python train.py --model="masked image model" --dataset="telescope images of galaxies (Galaxy Zoo DECaLS)" --train_examples=44167 --image_size=48 --crop_scale_min=0.7 --horizontal_flip=true --translate=0.12 --rotation_deg=10 --method="simmim" --mask_ratio=0.75 --loss="l1" --arch="swin" --norm="layernorm" --norm_position="pre" --activation="gelu" --mlp_ratio=4 --head_dim=16 --fused_qkv=false --bias="all" --qk_norm=false --layer_scale_init=0.1 --parallel_block=false --inner_norm=false --patch_size=[2, 2] --depths=[3, 3, 3] --widths=[64, 128, 256] --init="torch_default" --residual_init="none" --optimizer="soap" --beta2=0.95 --lr=0.0017 --beta1=0.95 --shampoo_beta=0.95 --eps=1e-08 --precondition_frequency=10 --max_precond_dim=1536 --one_sided=false --adamw_lr_other_params=0.0017 --gradient_centralization=true --steps=7300 --batch_size=384 --epochs=63.5 --lr_schedule="cosine_restarts" --final_lr_fraction=0.1 --warmup_steps=140 --weight_decay=0.4 --adamw_weight_decay_other_params=0.05
Rows from block 3, named by matrix and row number. Rows with one number belong to one attention dimension. Each number is 128 + 24 x the weight over its row's rms, rounded and kept within 0 to 255. All counts start at 0. After the name is the row's rms in percent of the matrix's.
# q: window attention query (model.blocks.3.attn.q.weight, 128x128), inputs 0-127
# k: window attention key (model.blocks.3.attn.k.weight, 128x128), inputs 0-127
q.19 107 [103 112 148 109 102 138 102 114  88 129  85 100 149 181 146 172 137 104 182 131 118 127 147 140 156 103 149 113 136 188 108 167 108 111 118 142 129 181 135  93  65 138 135 118 103  75 106 132 122 140  75 111 155 134 123 143 158 128 138 123  95 101 132 107 111 107 120 131 105  86 110 111 160 139  94 145 106 149 126 134 138 108  97 113 142 107 115 127 116 133 117 164 122 160 144 152 151 170 125 150 126 137 114 110 137  98 173 115 111 132 137 107 127 104 139 155  91 142 143 139 163 126 154 113 117 131  88 113]
k.19 120 [112 150 154 139 117  98 100 119  89  96 114 120 151 153  90 153 180 111 179  99 136 117 149 131 116 159 177 115 117 144 164 163 114 173 103 122 123 155 156  81 129 134 176 153  71  88 114 123 125 107 107 100 145 100 140 135 134 142 159 143  96 111 123 129 117  76 165  97 105  97 138  59 123 131 122 107 119 123 152 154 159 159 106 114 139 142  89 132 110 124 145 160 127 144 123 126 148 130 139 137 119 104 155 141 138 123 166 127 106 100 118 104 132 107 137  97 137 151 106 137 136 141 161 138 129 135 105 121]
q.20 109 [118 131 118  95 112 129 122 126 114 129 134 176 105 189 173 149 130  99 109 107 111  92 114 137  93 125 127 129 125 135 128 121 150 164 123  87 182 169 159 136  85 104 134 110 157 142 119 144 115 112 120  95 123 157 101 123 127  96 122  96 108 172 122  70 110  64 166  89 127 104 168 143 131 117 126  95 107 156 154 140 177 175 151 127 148 116 138 122 133 103 108 126 125 137 139 127 101 112 148 136 104 131 145 137 125 118 111 125  91 153 132  94 123 149 150 158 148 171 122 121 121 115 119 111 110 169 107 146]
k.20 109 [152 121 162 145 112 151 130 108 108 150 139 128  92 152 167 197 152 107 106 129 165 119 126 101  97 129 146 110 150 125 122 125 143 126 155 139 120 131 164 143 119 128 130 153  99 143 148 149 120 120 125 116 156 134 136 154 129 127 115 120 160 178 164 112 159  79 150 135 151 105 119 133 120 112 132  89 171 160 126 138 121 122 173 141 173  60 160 143 122 123  67 140 147  96 156 114 121 132 129 166 137 121 126 150 134 120 110  92 125 149 109  79 107 164  97 172 127 131  95 105 130 129 145 159 112 170 132 125]
q.21 108 [123  63 127 110 149  70 132 129 113 138 107 153 146 132 121 124 151 154 169 136 172 124 150 143 115 112 161 121 139  89 111 149  91 127  89 127 149 144 143 140 108 132  99  82 105 165  64 125 120 122 126 109 140 126 153 134 140  75 152 126 153 160 110 140 103  95 157 141 114 126 143 120 140 140  86 156 117 103 130 124 125  74 100 134 117 125 140 123 117 113 117  99 116 149 133 115 138 129 148 111  97 137 130 177 138 137 150 127 132 119  76 128 159 141 126 121 124 201 128 142 167 137 170 174 121 104 114 140]
k.21 116 [148 102 124 125 134 122 137 112 102 162 115 153 170 140 121 101  85 144 139 138 138 138 149 102 132 116 152 138 146 125 102 186 119 123  95 101  76 116 151 158 127 143 113  96  87 111 106 116  76 147 107 137 131 160 121 150 165  80 144 143 190 132 135 146 138  88 133 159 121 131 123 123 152 102  91 157 114  99 132 156 162  93 135 158 111 101 176  74 120 106 110 141 118 102 131  80 165 111 136 130  83 121 132 112 135 129 123 121 143 104 112 142 143 145 118 138 125 133 131 163 146 132 139 115  84  98 162 113]
q.22 108 [ 96  88 168 133  84 134  92 148 122 133 131 142 126 156 162 114  93 140 117 119 134 131 131 141  98 109 135 117 125  97 168 156 125 151 142  89  83 135 131 173 132 137 144 147 141 139  76 105 101 167  79 113 111 114  97 110 115 153 129 136 133 175  95 153 123 155 116 133 167 135 141 118 147 128 136 135 100 107 125 157 183 106 155 123 144 114 145 108 120 119 104 101 143 149 147  83 162 118 153 114  90  77 131 140 134  89 120 135 144 135 132 127 142 142 110 145 158 171 147 163 157 116 101 170  79 131 112 130]
k.22 119 [139 115 111 127  68 137  81 112 122 100 121 126 126 139 186 120  99 107 127 136 144 103 144 102 154 143 115 102 146 122 171 130 142 145  91 102  85 123 126 147 119 109 105 138 148 140 104 143 127 162  77 110 127 149 154 134 134 150  82 121 156 139 104 154 106 144  90 108 164 104 146 106  96 113 166 104 109 130 135 154 160 113 177 103 132  98 164 138 109  92 170 139 119 109 166 120 154 102 117 138 175  98 114 162 106 133 130 111 153 135 173 137 108 157 131 154 132  98 123 131 133 114  90 152  99 103 143 118]
q.23 125 [139 153 122 116 127 136 132  79 111 146 140 105 107 140 144 130 137 105 102 158 129 156 127  95 108 144 119 182 115 187 163 109 125 121 113 117  77 136 115 141  80 136 152  87 145 131 132 128 121 134 132 168 107 150 153  80 127  97 138 110 121 112 164 113 134 148 149 121  59 140 109 115 120 119 136 126  91 133 138  88 118 154 175 157 119 172 137 107 167  92 117 148 137 137 146 136 125 130  79 145 138 143 114 119 104 127  92 136 203  99 125 126  78 137 111 114 142 155 111 114 115 142 139 107 112 150 136 132]
k.23 124 [148 151 106  87 112  87 100 141 142  85 139 118 103 109 160 157 106 138 115 132 117 107 127 128 152 122 115 123  97 178 180 128 120 108 126 108 109 104 112 140  93 135 162 119 146 120 111 141 140 188 150 156 122 150 167 106 118 109 145 119 104 105 152 102 150 116 134 135  83 149 108 124 108 147 133 126 166 176 187 147 126 104 172 119 121 136 142 112 142  97  99 164 142 140  76 158  84 133  95 148 109 121  96 158 122  98 112 146 164 160 163 130 128 139 122 134 126 168 111 115 157 114 130 118 100 145 123 147]
q.24 109 [134 114 123 130  92 177 125 118 129  85 136 130 132 156 136 166  76 145 154 122 136 160 140 144 124 138 105  85 151 142 160 121 137 126 149 154 117 121 150  79 147 120 126 142 114 131 111 160  91 141  97 108 125  93  96 121 139 142 130 130 113 126 145 117 142 115 119  91 136 125  85 171  91 129 122 119  97 153 129 187 142  91 147 111 160 158 171 121 108 149 136 126 122 175 150 119  93 101 117 165 124 138 129 121 126  95 143 105 126  96 156 112  97  95 115 157  85 102 108 151 130  69 186 110 148 131 133 134]
k.24 117 [157 166 187 156 112 149 127 124  81  93 100 137 163 150 135 148  99 103 141 110 135 151 134  89  80 155 137 127 173 131 162 141 142 167 108 106 103 137 141 120 154 133 108 145  93 112 130 184 124 131 134 102 129 122 122 127 108 143 117  90 134 136 155 112 121 140 126  80 123 114 125 156 107 157 116 100 125 147 121 119 130 159 115 103 136  82 156 157  84 117 144 111 142 139 142 126 112 154 150 152 140 144 122 150 149 132 126 124 110  92 110 155 131  75 178  63 116 106 129 132 111 110 169 143 169 120 107 114]
q.25 121 [141 121 125 187 111  98 100 174  95 134  93 137 139 107 144 105 133 103  90 113 168 124 107 119 130 117 150 122 124 123 133  98 137 115 130 173  89 140 163 130 103 105 128 114 107  91 128 147 115 186 163 117 181 147 146 136 110 124 137 130 111  99 117 106 122 120 117 115 135 135 127 139 105 109  71 130 121 122 115 109 155 140 186 138 115 143 162 125 131 131 114 153 107 140 123 134  85 103 133 133 129  63 165 132 124 137 119 143 164 125 143 174  80 148  88 138 189 140 117 122 121  90 138 123 123 106 109  94]
k.25 123 [132 102 147 151  91 119 123 158 160 103 124 129 162 141 131  92 127 153  97 122 168 139 133 119 116 166 118 100 164 101 128 146 117 136 107 131 118 157 173 166 118 106 115 127 167 102  67 118 136 120 193 124 121 171 144 119 104 138 164 130 113  85  67 154 119 118 104 142 137 134 119 152 106  94 106  94 112 152  98 121 152 128 159 144 118 139 131 107 151 119 130 169 140 126 135 129 107 132 145 169 111  87 116 127 141 155 131 110 106  92 115 113  91 131  68 136 112 140 105 123 106  83 154 114 131 144 155 106]
q.26 107 [156 120 144  66 140 137 119 110 127 142 158 155 119 127 112 157 174 137 134 171 110 108 134 124 123 113 175 172 131 103 127 164 115 144 155 124 113 193 119  94 110 101 152 105 137 170 145 100 121 158 127 109 157 120 128 131 119 147 121 110 150 140 119 120 125 124 139 110 117 140 117 122 152 134 154 109 173 118 127 113 143 168 100 145 140 112 144 113  86  72 137 100 167 112 122 128 157 131 112  69 120 156  88 124  94 163 134  98 162 136 139 113 141 131 131 136 141 141 109 131 132 143  78 113 125 157  62 160]
k.26 119 [147 102 147  96 123 154 139 133 130 116 154 136 103 114 156 134 153 114 139 136 161 148 167 120  86 130 163 146 148  98 157 168 140 168  98 137 110 169 151  85 114 125 117 111 155 156 111  91  89 133 122 112 138 147  96 139 151 150 135 137 134 167 113  82 131 134 122 106 100 147 154 116 164 120 126 156 161 122 122 171 118 157 103 111 147 164 141  97 109 106 153 138 168 115  87 134 159 121 113  79 133 124  98 157 109 119 141 120 170 129 103 113 144 137  93 105 152 166 135 136 133 145  93  69  93 123  98 130]
q.27 104 [152 150 130  86 161 135 139 171 121 117  96 137  80 122  98 136 143 148 147  86 133 136 137  94 132 131 153 160 109 106 136 117  76 133 104 139  92 127 119 119 105 104 121 102 145 132 149 139 168 140  99 118 136 119 167 170 135 111 123 124 124 106 161 125 112  99 116  88 129 126 110 154 116 132 115 133  98 102 128 102 122 120 108 184 136 125 154 116 146 115 142 106 151  76 137  94 116 161  97 101  76 126 110 183  97  82 141 100 171 136 125  92 129 114 157 183 153 140 139 104 112 114  94 145 149 138 119 126]
k.27 117 [111 119 141  83 129 126 134 158 123 107 105 115 135 134 114  71 141 132 119 125 129 140 109  92 116 151 131 126 108 130 119 138 118 122 135 145 140  90 101  89 105 124 120 107 106 147 117 132  81 142 104 116 162 149 121 161 139 142 141 159 161 142 129  91 143 130 108  85 134 139 111 165 158 134 150 172 119 116 151 114 131 105 149 112 165 153 106 110 130 156 125 122 157 116 127 113  64 121 137  58  61 140 109 122 115 128 143  93 139 132 117 133 101 168  96 183 103 119 169 110 166  99 116 154 162  95 116 106]
q.28 112 [132 127 139 170 120 107 124 110 161 122 151 130 126 123  97 100 144 115 162 143 103 117  99 127 145 139 110 150  90 162 113 112 119 126 168 116 214 119 114 156 162 128 121 123 144 113 115 127 169  98 145 130 165 145 123  90 103 139  91 133 108 156 142 104  77 144 154 178 125 133 172 123  96 104 140 129 167 129 142 104 130 172  84 113 119 115  83 112 101 128 138 140 108 147 123 124 123 127 142 143 108 172 153  93 150 175  94 176 139 110 104 147 155 128 123 125 102  93 135 120 105 142 116 148 136 116 155 133]
k.28 120 [ 89 129 113 168 158 114 139  98 126 165 123 132  86 136  96 122 153 135 146 171  93 132 135 122 122 117 183 151 101 160 114 119 161 122 139 115 126 123 122 184 124 128 106 139 145 122 135 129 174  83  59 126 101 152 130 112  74 107 116 136  65 126 150 125 103  97 127 139 124 130 117 114 107 122 139 138 133 116 127 103  97 166  97 159 151  94 103 117  94 118 130 123 101 107 153 115 136 138 126 142 146 161 155  66 124 156  69 157 165 121 131 143 130 119 120 148 158 130 106 115 109 119 115 113 126 121 143 143]
q.29 130 [133 148 163  97 145 146  83 138  93 172 133 146  98 131 134 158 127 132 114 106 158  83  68  98 158 114 111 152 115  95 136 118 113 129 129 114 132 129 131 154 112 143 194 147 147 118  95 150 165 150  75 116 127 157 123 175 121 125 129 139  99 126  98 123  89 152 169 117 122  97 132  98 171 121 143 124  93 114 157  89 154 153 185 123 136 115 143 126 132 143 129 122 162 100 114 148 104 152 118 125 114 153 122 150 165 121  99 132 135 133 101 122 171 158 116 156 158 142 168 116 121 121 102 117 111 135 137 111]
k.29 111 [150 161  93 108 157 155 118 154 105 192 123 133 124 133 131 132 108 162 115 101 123 143 100  95 147 156 127 141 136 109 173 177 134 156 138  91 118  89 134 140 129 166 172 140 125 123 146 114 151 149  82 119 122 137 161 147 129 191 144 158  94 155  98 134 108 135 141 129 149 145 133  97 157 154 150 104 117 120 148 150 171 154 123 125 152 121 106  91 126 150  94 150 165  79 111 148 108 137 106 129 163  90 122 167 155 142 127 100 121 159 146 124 134 141 101 145 169 117 124 122 117 118  87 144  99 126 120 117]
q.30 103 [147 116 125 154 113 183 132 152  99 145 129 139 146 148 147 133 115 137  88 137 117 116 115 107 136 108 118 121  89 108 135 164 133 105 133 134 130 127 127 167 124 114 148 162 129 170 159 125 118 142 142  75 121 151 102 114 108 138 151  54 152 146  90  69  90 125 143 123 104 143  98 134 144 109 121 119 194 114 127 116 186 164 128 121 152 140 139 167 126 122 126 105 151  91 155 112  98 124 152  97 118 128 115 122 127 161 112 107 131 110 118  90 184 149 107 147 166 138 119  93 138  98 142 122  95 109 113 127]
k.30 110 [159 141 134  69 119 162 106 119 117 138 141 166 174 126 123 126  75 117 133 139  79 122 119 112  75 127 128 140 120 121 149 114 121 147 113 151 133 120 163 190  83  93 161 124 115 125 133  97 157 142 146 102 110 128 140 140 124 142  95  94 160 114 116 146  93 116  76 128 108 159 127 117 151 105 144 106 154  94 140  97 163 157 107 164 132 127 147 129 124 149 123 142 136 128 110 155 106 117 108 119 128 159  85 168 147 125 146 122 113 147 109 124 138 118 114  70 149 108 110 122 107  95 125  71  93 141 114 110]
q.31 126 [155 110 140  79 141  93 147 103 158 122 148 100 120 122  93 116 186 161 101 143 147  98 118 141 140 114 113 146 110 107 156 145 152 140 162 125 101 164  92 140  49 118 119 139 105 152 132 141 130 128 117 117 131 135 164 114 126 121 104 153 129 154 107 151 141 162 174 145 115 126 132 143 133 181 107 124 121 110 117 104 120 154 123 154  94 103 146  98 147 109 129 104 113 129  98 144 162 120 139  98 137 123 157 168 136 124  81 134 164 100 154 117  87 138 152  91 121 152 131 160 160 108  86 161 109 136 121 157]
k.31 127 [142 142  76  91 144 105 147  99 129 112 163 119 120 145 113 133 147 134 101 179 159  93 138 160 103 186 145 161 119 138 162 148 127 161 113 136 109 117 118 124 117 130 114 137 143 143 100 126 102 136 136 127 129 119 164 100 124 153 117 175 135 138 103 165 170 150 153 161 118 123 138 116 142 136  98 129  79 102 135 149 129 124 123 139 116 102 167  68 170 144 100 114 154 128 127 132 143 144 160 105 135 107 123 158 149 110 118 154 153 126 134  71  83 136  83 147 148 151 169 122 140 144 112 155  82 139 115 153]
q.32 097 [114 147 104 136 130 155 153 118 153 156 141 108 180  98 125  79 140 151  98 147 123 105 141 132 160 119 122 150 133 145 138 106 114 132 138 131 104 146 133 149  95 104 158 150 144 102 129 107 121 139 111 109 120 183 100 118 148  94 130 112 178 138 136  81 105 128 106 123 160 160 129 126 117 149 142 104 103 128  87  98 146 145 112 132 147 158 136 100 134 149  87 148 167 114 161 123 168  88 172  76 128 104  70 174 159 144 140 126 109 121 127 103 157 137 118 160  91 123 108 143 136 107  91  96 129 133 103 141]
k.32 088 [135 132 135 128 120 148 162 144 134 145 108 120 177 129 160 112 124  88 158 162 133 121 170 158  95 126 111 132 116 151 109 124 141  91 111 103 116 149 103  89 126 100 130 124 148  94 138  83  70 116  89 152 147 124  71 127 139 127 132 126  92 144 135 171 159 136 124 139 150 128 153 145 107 138 150 165  92 145 115 130 128  95 116  96 135  96 119 151 126 121 154 128 157 128 152 125 136 102 148 139 123 110 111 111 145 129 146 173 129 119 156 171 138 127 147 145 149 107 100 176 135 153  43 123 137 162 168 123]
q.33 082 [149 111 109 146 123 144 113 158 119  93 152 107 140 123 120 136 161 122 108 137 102  83 107 159 144 133 106 138 132 176  92 141 151 127 155 151 150 120 109 130  69 111 106  68 122 170 134 122 150  92 103 121 133 145 167 156  97 107  67 185 154 148 128 107 125 162 157 159 116 160 110 117 144 120 125 126 160 155 121 110 136 145 118 149 171 128 111 167 175 134 145 124 147 110 105 125 138 137 123 154 126 141 143 122 126 165  86  92 121 136 132 154 126 131  81 124  82 107 128 159 112 139 158 141 137 163 128 141]
k.33 085 [138 165  90 110  98  91 126 153 161 151  83 159 143 142 108 121 149 125  89 158  92 114 101 164 144 136  78 120 161 168 146 142 154 134 124 154 136 109 115  85 127 154 122 112 160 149 164 104 112 109 156 112 148 135 135 133  82 143  99 159 127 126  79 143 163 157 139 107 133 122 129 136 118 129 159 165 161 131 118 114 154 124 134 102 170 111 118 135 160 128 146 144 127 103 122 174 174 140 135 159 122 163 125 110 123  96 151 133 113 159 178 128 132 143  81  88 101 118 107 147 119 122 134 134 137 151 161 145]
q.34 105 [167 109 100 118 109  66 129 142  91  98 129 149 149 160 153 127 193 140 126 142  92 125 107 123 161 130 160 119  97 155  67 164 153 149 122 128 160 133 155 103  80 114  82 126 124 119  84  94 149 121 119  88 126 121 147 116 119 151 127 202 105 158 125 141 149 118 122 157 122 104 103 122 149 131 138 145 105 138 123 133 139 148 114 157 134 135 113 147 126 129  89 100 133 100 133 137 185 105 151 156 124 125 118 126 163 143 112 152 119 157 139 126 138 131 116 159  97 154 118 130 146 178 127 109 137 113 134 122]
k.34 102 [175 146 110 124 147  67 141  93 159 115  94 134  92 164 139 136 206 108 121 122 120 122 129 139 124 101 127 136 126 162 125 105 126 157 158 124 123 103 106 117 137 102 132 129 155 116 135 127 121 111 135 122 106 176 139 108 143 145 141 178 122 115  88 131 133 118 126 131 108 107 115  97 134  82 161 135 105 123 116  76 139 188 119 149 135 135 174 112 119 138 112 126 132 100 104 143 161 136 145 100 114 123 108 168 120 149 104 145 129 157 132 149 150 168  67 189 129 139 176 138 135 134 129 132 117 133 144 111]
q.35 095 [135 124 153 117 144 128 154 113 136  92 130 125 126  99  97 170 119 103 123 128 115 138  84 176 152 113 100 116 123 133  79 130 166 151 134 111 173 133 120 155 144 125  95 107 127 172  99 123 145 110 151 165 116 107 150 127  90 129 117 130 142  92 134 126 154 110 141 112  83 150 151 144 166 141 102 127  96 130 123 146 110 125 108 122  91 155  82 122  62 100 137 126 102 131 124 106 173 125 116 134 111 152 134 102 124 155 103 135  91 147 130 165 159  83 155  80 114 117 103 135  78 146 160 171 130 118 123 135]
k.35 092 [148 135 127 144 124 130 164  90 118  74  86 131 105 113 103 146 135 125 101 141 131 148 123 130 157 103 105 117  95 100 131 112 119 103 113  95 107 142  99 138 138 154 129 138 116 155 118 122 147  99 139 113 125 114 195  85 128 141 119 114 137 130  89 128 151 173 128 108 125 117 160 116 118 145 142 148 174 135 130 142 119  95  98 120  89 136 118 138  89 120 123 126  92 144 114  89 174 117 114 131 123 177 178 124  99 124 122  93  91 165 129 171  98 112 155  91 101 159 146 146  80 149 150 124  95 121 167 148]
q.36 107 [142 138  90 156 142  74 141 160 132  81 129 111 185 181 158 110 124 155 118 137 142  95 143 109 123 144 125 154 112 107  80 163  98 119 132 146 128 101 146 126 127 117 123 117 100 121 146 136 129 138 137 119 146 132 149 151 167 132 154 127 109 102 120 103 117 135 107 134 156 131 101 141 119  92 135 122 121 115 110 119 182 152 129 183 119 131 144 130 155 132 109 101 155 111 150 151 141 130 179 107 126 101 141 119 144 144 117 129 128  82 117 131 159 152 107 175 153 153 112 190 166  69  99 112 154 129 102 112]
k.36 104 [135 133 135 180 132 109 136 146 146 141 113 107 160 117 185  49 104 148 121 134 105 120 112 116 132 165 135 139  79 158 109 133 107 109 116 151 135  95 136 130  89 116 138 120 148 115 129 147 114 113 139 148  83 109  78 133 165  95 121 152  88  83 126 156 155  89 117 149 137 114 115 131 153 125 135 155  81 152 136  91 174 127 107 130 112 113 139 131 159 161 136 125 140  93 128 116 105 130 142  82 149 111 146  96 134 153 134 115 119 130 137 165 147 146 129 142 110 125 144 158 174  94 148 120 171 157 134 147]
q.37 104 [143 120 128 153 104 141 140 141 110 117 112 133 122  94 161 141 114 117 109  97 166  85 114 133 104  97 128 109 144 118 142 122 109 157 138 157 148 147 146 150 117 104 110 129 172 126 131 135 157 113 135 127 140 137 123 153 153 112 129 167 131 138 104 150 136  99 126 137 125 137 137  94 108 134  86 125 130 105 143 145 168 125 124 175 133 120 172 102 167 116 125 138 102  66 131 147  39 177  97 126 109  93 153 153 112 148 155  95 151 185 165 117  76 130 113 118 150 140 128 122 118  81 135 157 132 161 122 118]
k.37 104 [160 149 133 139 149 159 143 209 142 132 111 146 186 110 141 105 141 130 145 103  94 126  73 184 120 117 120 137 139  97  95 122 111 123 141 153 154 110 122 124 109  72 115 158 180  99 150 143 121 121 139 121 128 101  77 134 141 122 133 155 138  99 106 124 109 155 134 134 153 156 118 133 124  84 131 110 135 151 145 133 155 131 117 128 102 149  66 141 174 123 120 125 115 112 148 120  91 182 117 120 134 134 153 129 103 109 155 132 141 131 102 112 116 148 133 113 140 166 147 129 106  79 118 140 149 160 104 134]
q.38 096 [173 137 136 113 117 118  98 115 132 110 139 126 130 134 148 121 123 103 102 157 100 153 134 147 138 126 145 179 101 150 131 147  87 150 137  82 141 132 124 108 129 157 112 147 124 140 119 112 123 102 111 121 132 141 132 104 146 116 128 142 111 172 135 104 155 107 156 137 123 135 121 120 133 133 118 148  72 126 139  83 123 184 147 155 119  92 100 123  99 107 108 135 142 105  85 137 170 126 162  71 135 134 162 115 151 108 101  94  99 175 136 131  88 130  83  82 123 170 127 169 156 154  90 104 132 176 105 115]
k.38 101 [148 140 124 166  96 111 111 114 101 160  98 106  94 124 110 159 164 126 146 206 121  93 173 117 145 142 188 141 124 125 150 140 113 154 169  65 123 136 129  99 126 122 126 111 107 151 171 118 149 102 133 112 162 121 151 122 144 146 147 152 120 120 149 136 138  89 142 133 128 119 114 112 133 133 155 109 118 138 165 130 133 181 124 121 108  95 108 135 108 105  93 141 164 121 101 168 137 151 120 135 156 148 120  89 159 126 119 153 120 115 118 155 132 121  93 129 131 148 127 186  87 145  92 133 104 147 120 100]
q.39 107 [102 129 133 125 134 103 106 114 129 145 146 135 169 167 194 116 143 113 127  69 116 151 113 108 148  87 150 124 165 136 168 150 107 142 157 125 138 115 109 112 135 103 126 131 112 157  68 130 121 157  95 122 146 164 116  90 106  92 153  98 153 151 109  81 100 155 117 122  99 122 106 156 129 115 144 131 108  91 136 141 110 136 144 152 137 129 173 140  80  88 123 136 139 128 145 164 155 129 132  97 121 134 107 161 149 109 119 119 131 125 119 108 115 151  60 149 141 177 153  96 139 112 129 117 113 109 106 140]
k.39 105 [ 56 141 117  86 136 120 128 163 115 165 152 103 148 129 146  96 137 141 146 119 149 128 138 131 133  85 129 170 166 144 153 107  88 131 151 144 164 118  89 113 109 122 136 117 147 101  99 155 118 114 127  94 145 151 134 100 115 100 144  99 110 148 113 153  95 123 131 151 139 136 104 152 149 106 101 100  82 104 153 118 135 115 170 156 113 154 166 143  91 145  99 153 137 129 136 116 154 119 133 147  90 122  98 181 125 109 132 148 125 150  84 161 123 169 103 132 126 166  98 148 109 147 108 167 107  99 120 139]
q.40 101 [122 120 150 122  99 119 110 137 115 132 132 142 123 122 129 119 144 139  83 176 134 126 112  85 142 118 169 121  99 129 143 129 109 173 156 121 119 161 109 141 136 100 143 161 125 134 146 118 125 118 132  94 158 139 114 119 132 104 166 121 156 169  99  91 165 124 159 103 123 143 144 120 165 161 127 119  98  87 180 125 132 129 111 120 118 101 149 130 114 115  81 163 121  81 124 168 127  98 121  80 149 100 131 130 124 135 135 164 132 170  72 147 123 152  52 102 122 100 123 148 150 130  91 144 120 172 147 128]
k.40 095 [154 143 120 154 114 126  91 143 135 158 101 117 157 128 123 120 171  99 129 157 122 106 169 143 131 127 188 173  97 109 144 133 123 121 169 132 123 135 112 121 133 134 144 124 114 132 143 112 107  92 105 117 120 119 127 166 129 125  96 131 111 171 183 125 172 116 167 132 116 144 145 142 155 125 127  88  97 125 116  97 127 154 111 138  97  78 114 170 137 113  95 159 134 129 128 125 156 108 163 111 151 144 155 100 131 149 116 119 156 168  86 137 143 167 126 108 161 148 141 186 130 183  92 142 151 141 158 121]
q.41 096 [145 142 150 115 139 151 166 135 145 100 149 128 173 140 157 187  96 138 147 123 111 121 128 124 129 150 115 139 132  99 137 142  85 159 109 105 132 120 157 119 133 168  89 136 141 123  69 114 151 188 105 144 146 129 125 134 157 114 141 103 120 150 155 105  88 145 104 150 145 135  54 129 104  92  97 124 115 117 111 159 135 155 118 144 138 107 144 106  95 133 136 103 169 157 110 135 147 103 143 134 151  99 105 176 167 126 119 110 103 117 153 135  99 142  96 149 145 164 107 165 135  86 107 107 140 138 127 128]
k.41 082 [137 123 141 146 148 128 144 100 167 151 121  75 110 105 126 107 118 161 155 144 122 130 172 117 133 119 148 149 127 136 150  99 123 133 131 115 151 140  87 113 123 122 156 119 150  96 157 140 161 126 117 129 164 125 118 107 172 162 189  94  83  97 171 128 101  71 126 122 112 101 103 169 107 168 125 126 119 126 141 106 132 117 144 120 167 113  85 126  94 106 154  89 148 156 161 139 104 130  69 150 151 162 120 108  89 115  99 143 101  76 136 124 116 108 142 118 160 127 108 139 130 118 108 120 126 132 115 120]
q.42 103 [131  96 171 154 117 151 114 102 116 111 173 116 149 151 164 169 129 143 132 114 128  95 123 159 126 100 137 155 111 120 116 149 124 154 136 156 163 117 145 171 134  83  72 125 141 129  87 135 134 161 129 133  90 131 114 108 115 118 125 119  78 132 112  42 122 134 143 139 128 143 108 160 172  78 116 105 136 128 118 122 161 136 128 123 132 119 138 129  92 134 127 147 106 121 155 157 118 153 123 118 123 138 133 166 150 128  83 121  78 145 104 110 127 126  90 130 170 168 107 111 111 112 157  96 112 168 131 132]
k.42 095 [129 114 146 101 129 153 155 107  97 106 166 157 108 101 107 151 154 173 113 148 139  93 104 168 140 108 121  93 114  89 143  98 149 149 144  89 150 126 116 109 108 151 121 132 116 158 132 102 115  76 137  92 129 110  88 103 124 128  93  97  86 131 152 129  90 137 159 148 108 128 122 138  79 157 144 145  83 156 144 157 138  85 136  70 138 111 112 155 169 119 127 142 132 114 155 154 142 136  91 146 137 158 119 151 133 128  91 135 141 115 130 103 127 128 138 100 146 142 112 129 172 139 129  97 114 144 175 157]
q.43 102 [174 129 149  57  92 163 122 165 134 133 176 161  99 174 110 172  90 136 136 119 123 122 107 126 153 140 116 132 173 119 151 165 111 124  96 153 116 121 144  99 119 122  89 134 120 143 115  70  93 133 124  92 114 146 142 107 132 145  81 143 151 162 103 104 140 136 162 114  88 133 110 139 113 125 143 150 142 143 115 153 128 113 136 145 149 130 145 134 120  96 107 110 133 116 128 128 143  98 106 161  92 138 113 130 160 116 144  79 165 139 160 149 118 149  88  89 109 115 120 118 129 146 136 115 140 162 172 125]
k.43 101 [143 142 133  81 166 165 141 122 115 151 145  58 150 127 107 149 124  78 122 116  92 127 127 145 135 135 122 176 168 183 185  95 136 145 164 138 130 103 112 139 124 114 111 117 138  94 146 136 138  89 105 124 106 133  87 149 124 136 107 137  97 167 126 106 120 135 141 143 110 157  92 140 148 177 141  95 188 135 132 137 106 109 115 108 152  96 118 155 128 109 124 140 118 124 126 120 136 107 124 165  93 158 142 146 137 123 134  74  96 155 125 120 132 134 111  97 114 127  89 140  90 124 123 147  90 127 119 141]
q.44 088 [118  88 123 167 124 163  85 187 127 181 111 141 162 127 113 131 122 156 136 130 149 125 118 103 161 121  78 135 148 141 127  91 146 139 141 157  98 102 157 164 152 125 156 128  91 104 147 120 127 120 122 106 123 117 108 185 132 136 137 120 130 119 124 119 105  97 144  82 129 166 108 109  93 159 109 117 154 122  87 156 137 145 147 127 168 138 123 153  94 161 118 122 145 143 155 128  66 140 132 147 104 131  86 152 105 149 150 117 108 148 125 144 167 151 125 128 101  91  95 108 102 116 141 128 109 153 127  89]
k.44 093 [126 118 141 120 153 150 134 137 108 171 118 139 146 107 153 100 101 133 126  88 128 101 106 158 145 139 121 123 144 116 130  91 118 129 119 142 129  69  85 118 163 141 143 100 105 126 168 117 104 101 100 102 126 172 106 168 139 116 104 120  79 137 159  98 137 148 176  94  98 150 136 161  89 131 113  83 137 127  73  98 105 135 124 131 114 106 106 147 119 100 176 127 117 164 150 125 103 144 132 140 125 129 118 137 121 188 166 112 122 159 102 101 177 146 140 132 153 124 131 103  92 122  98 130 156 140 153 121]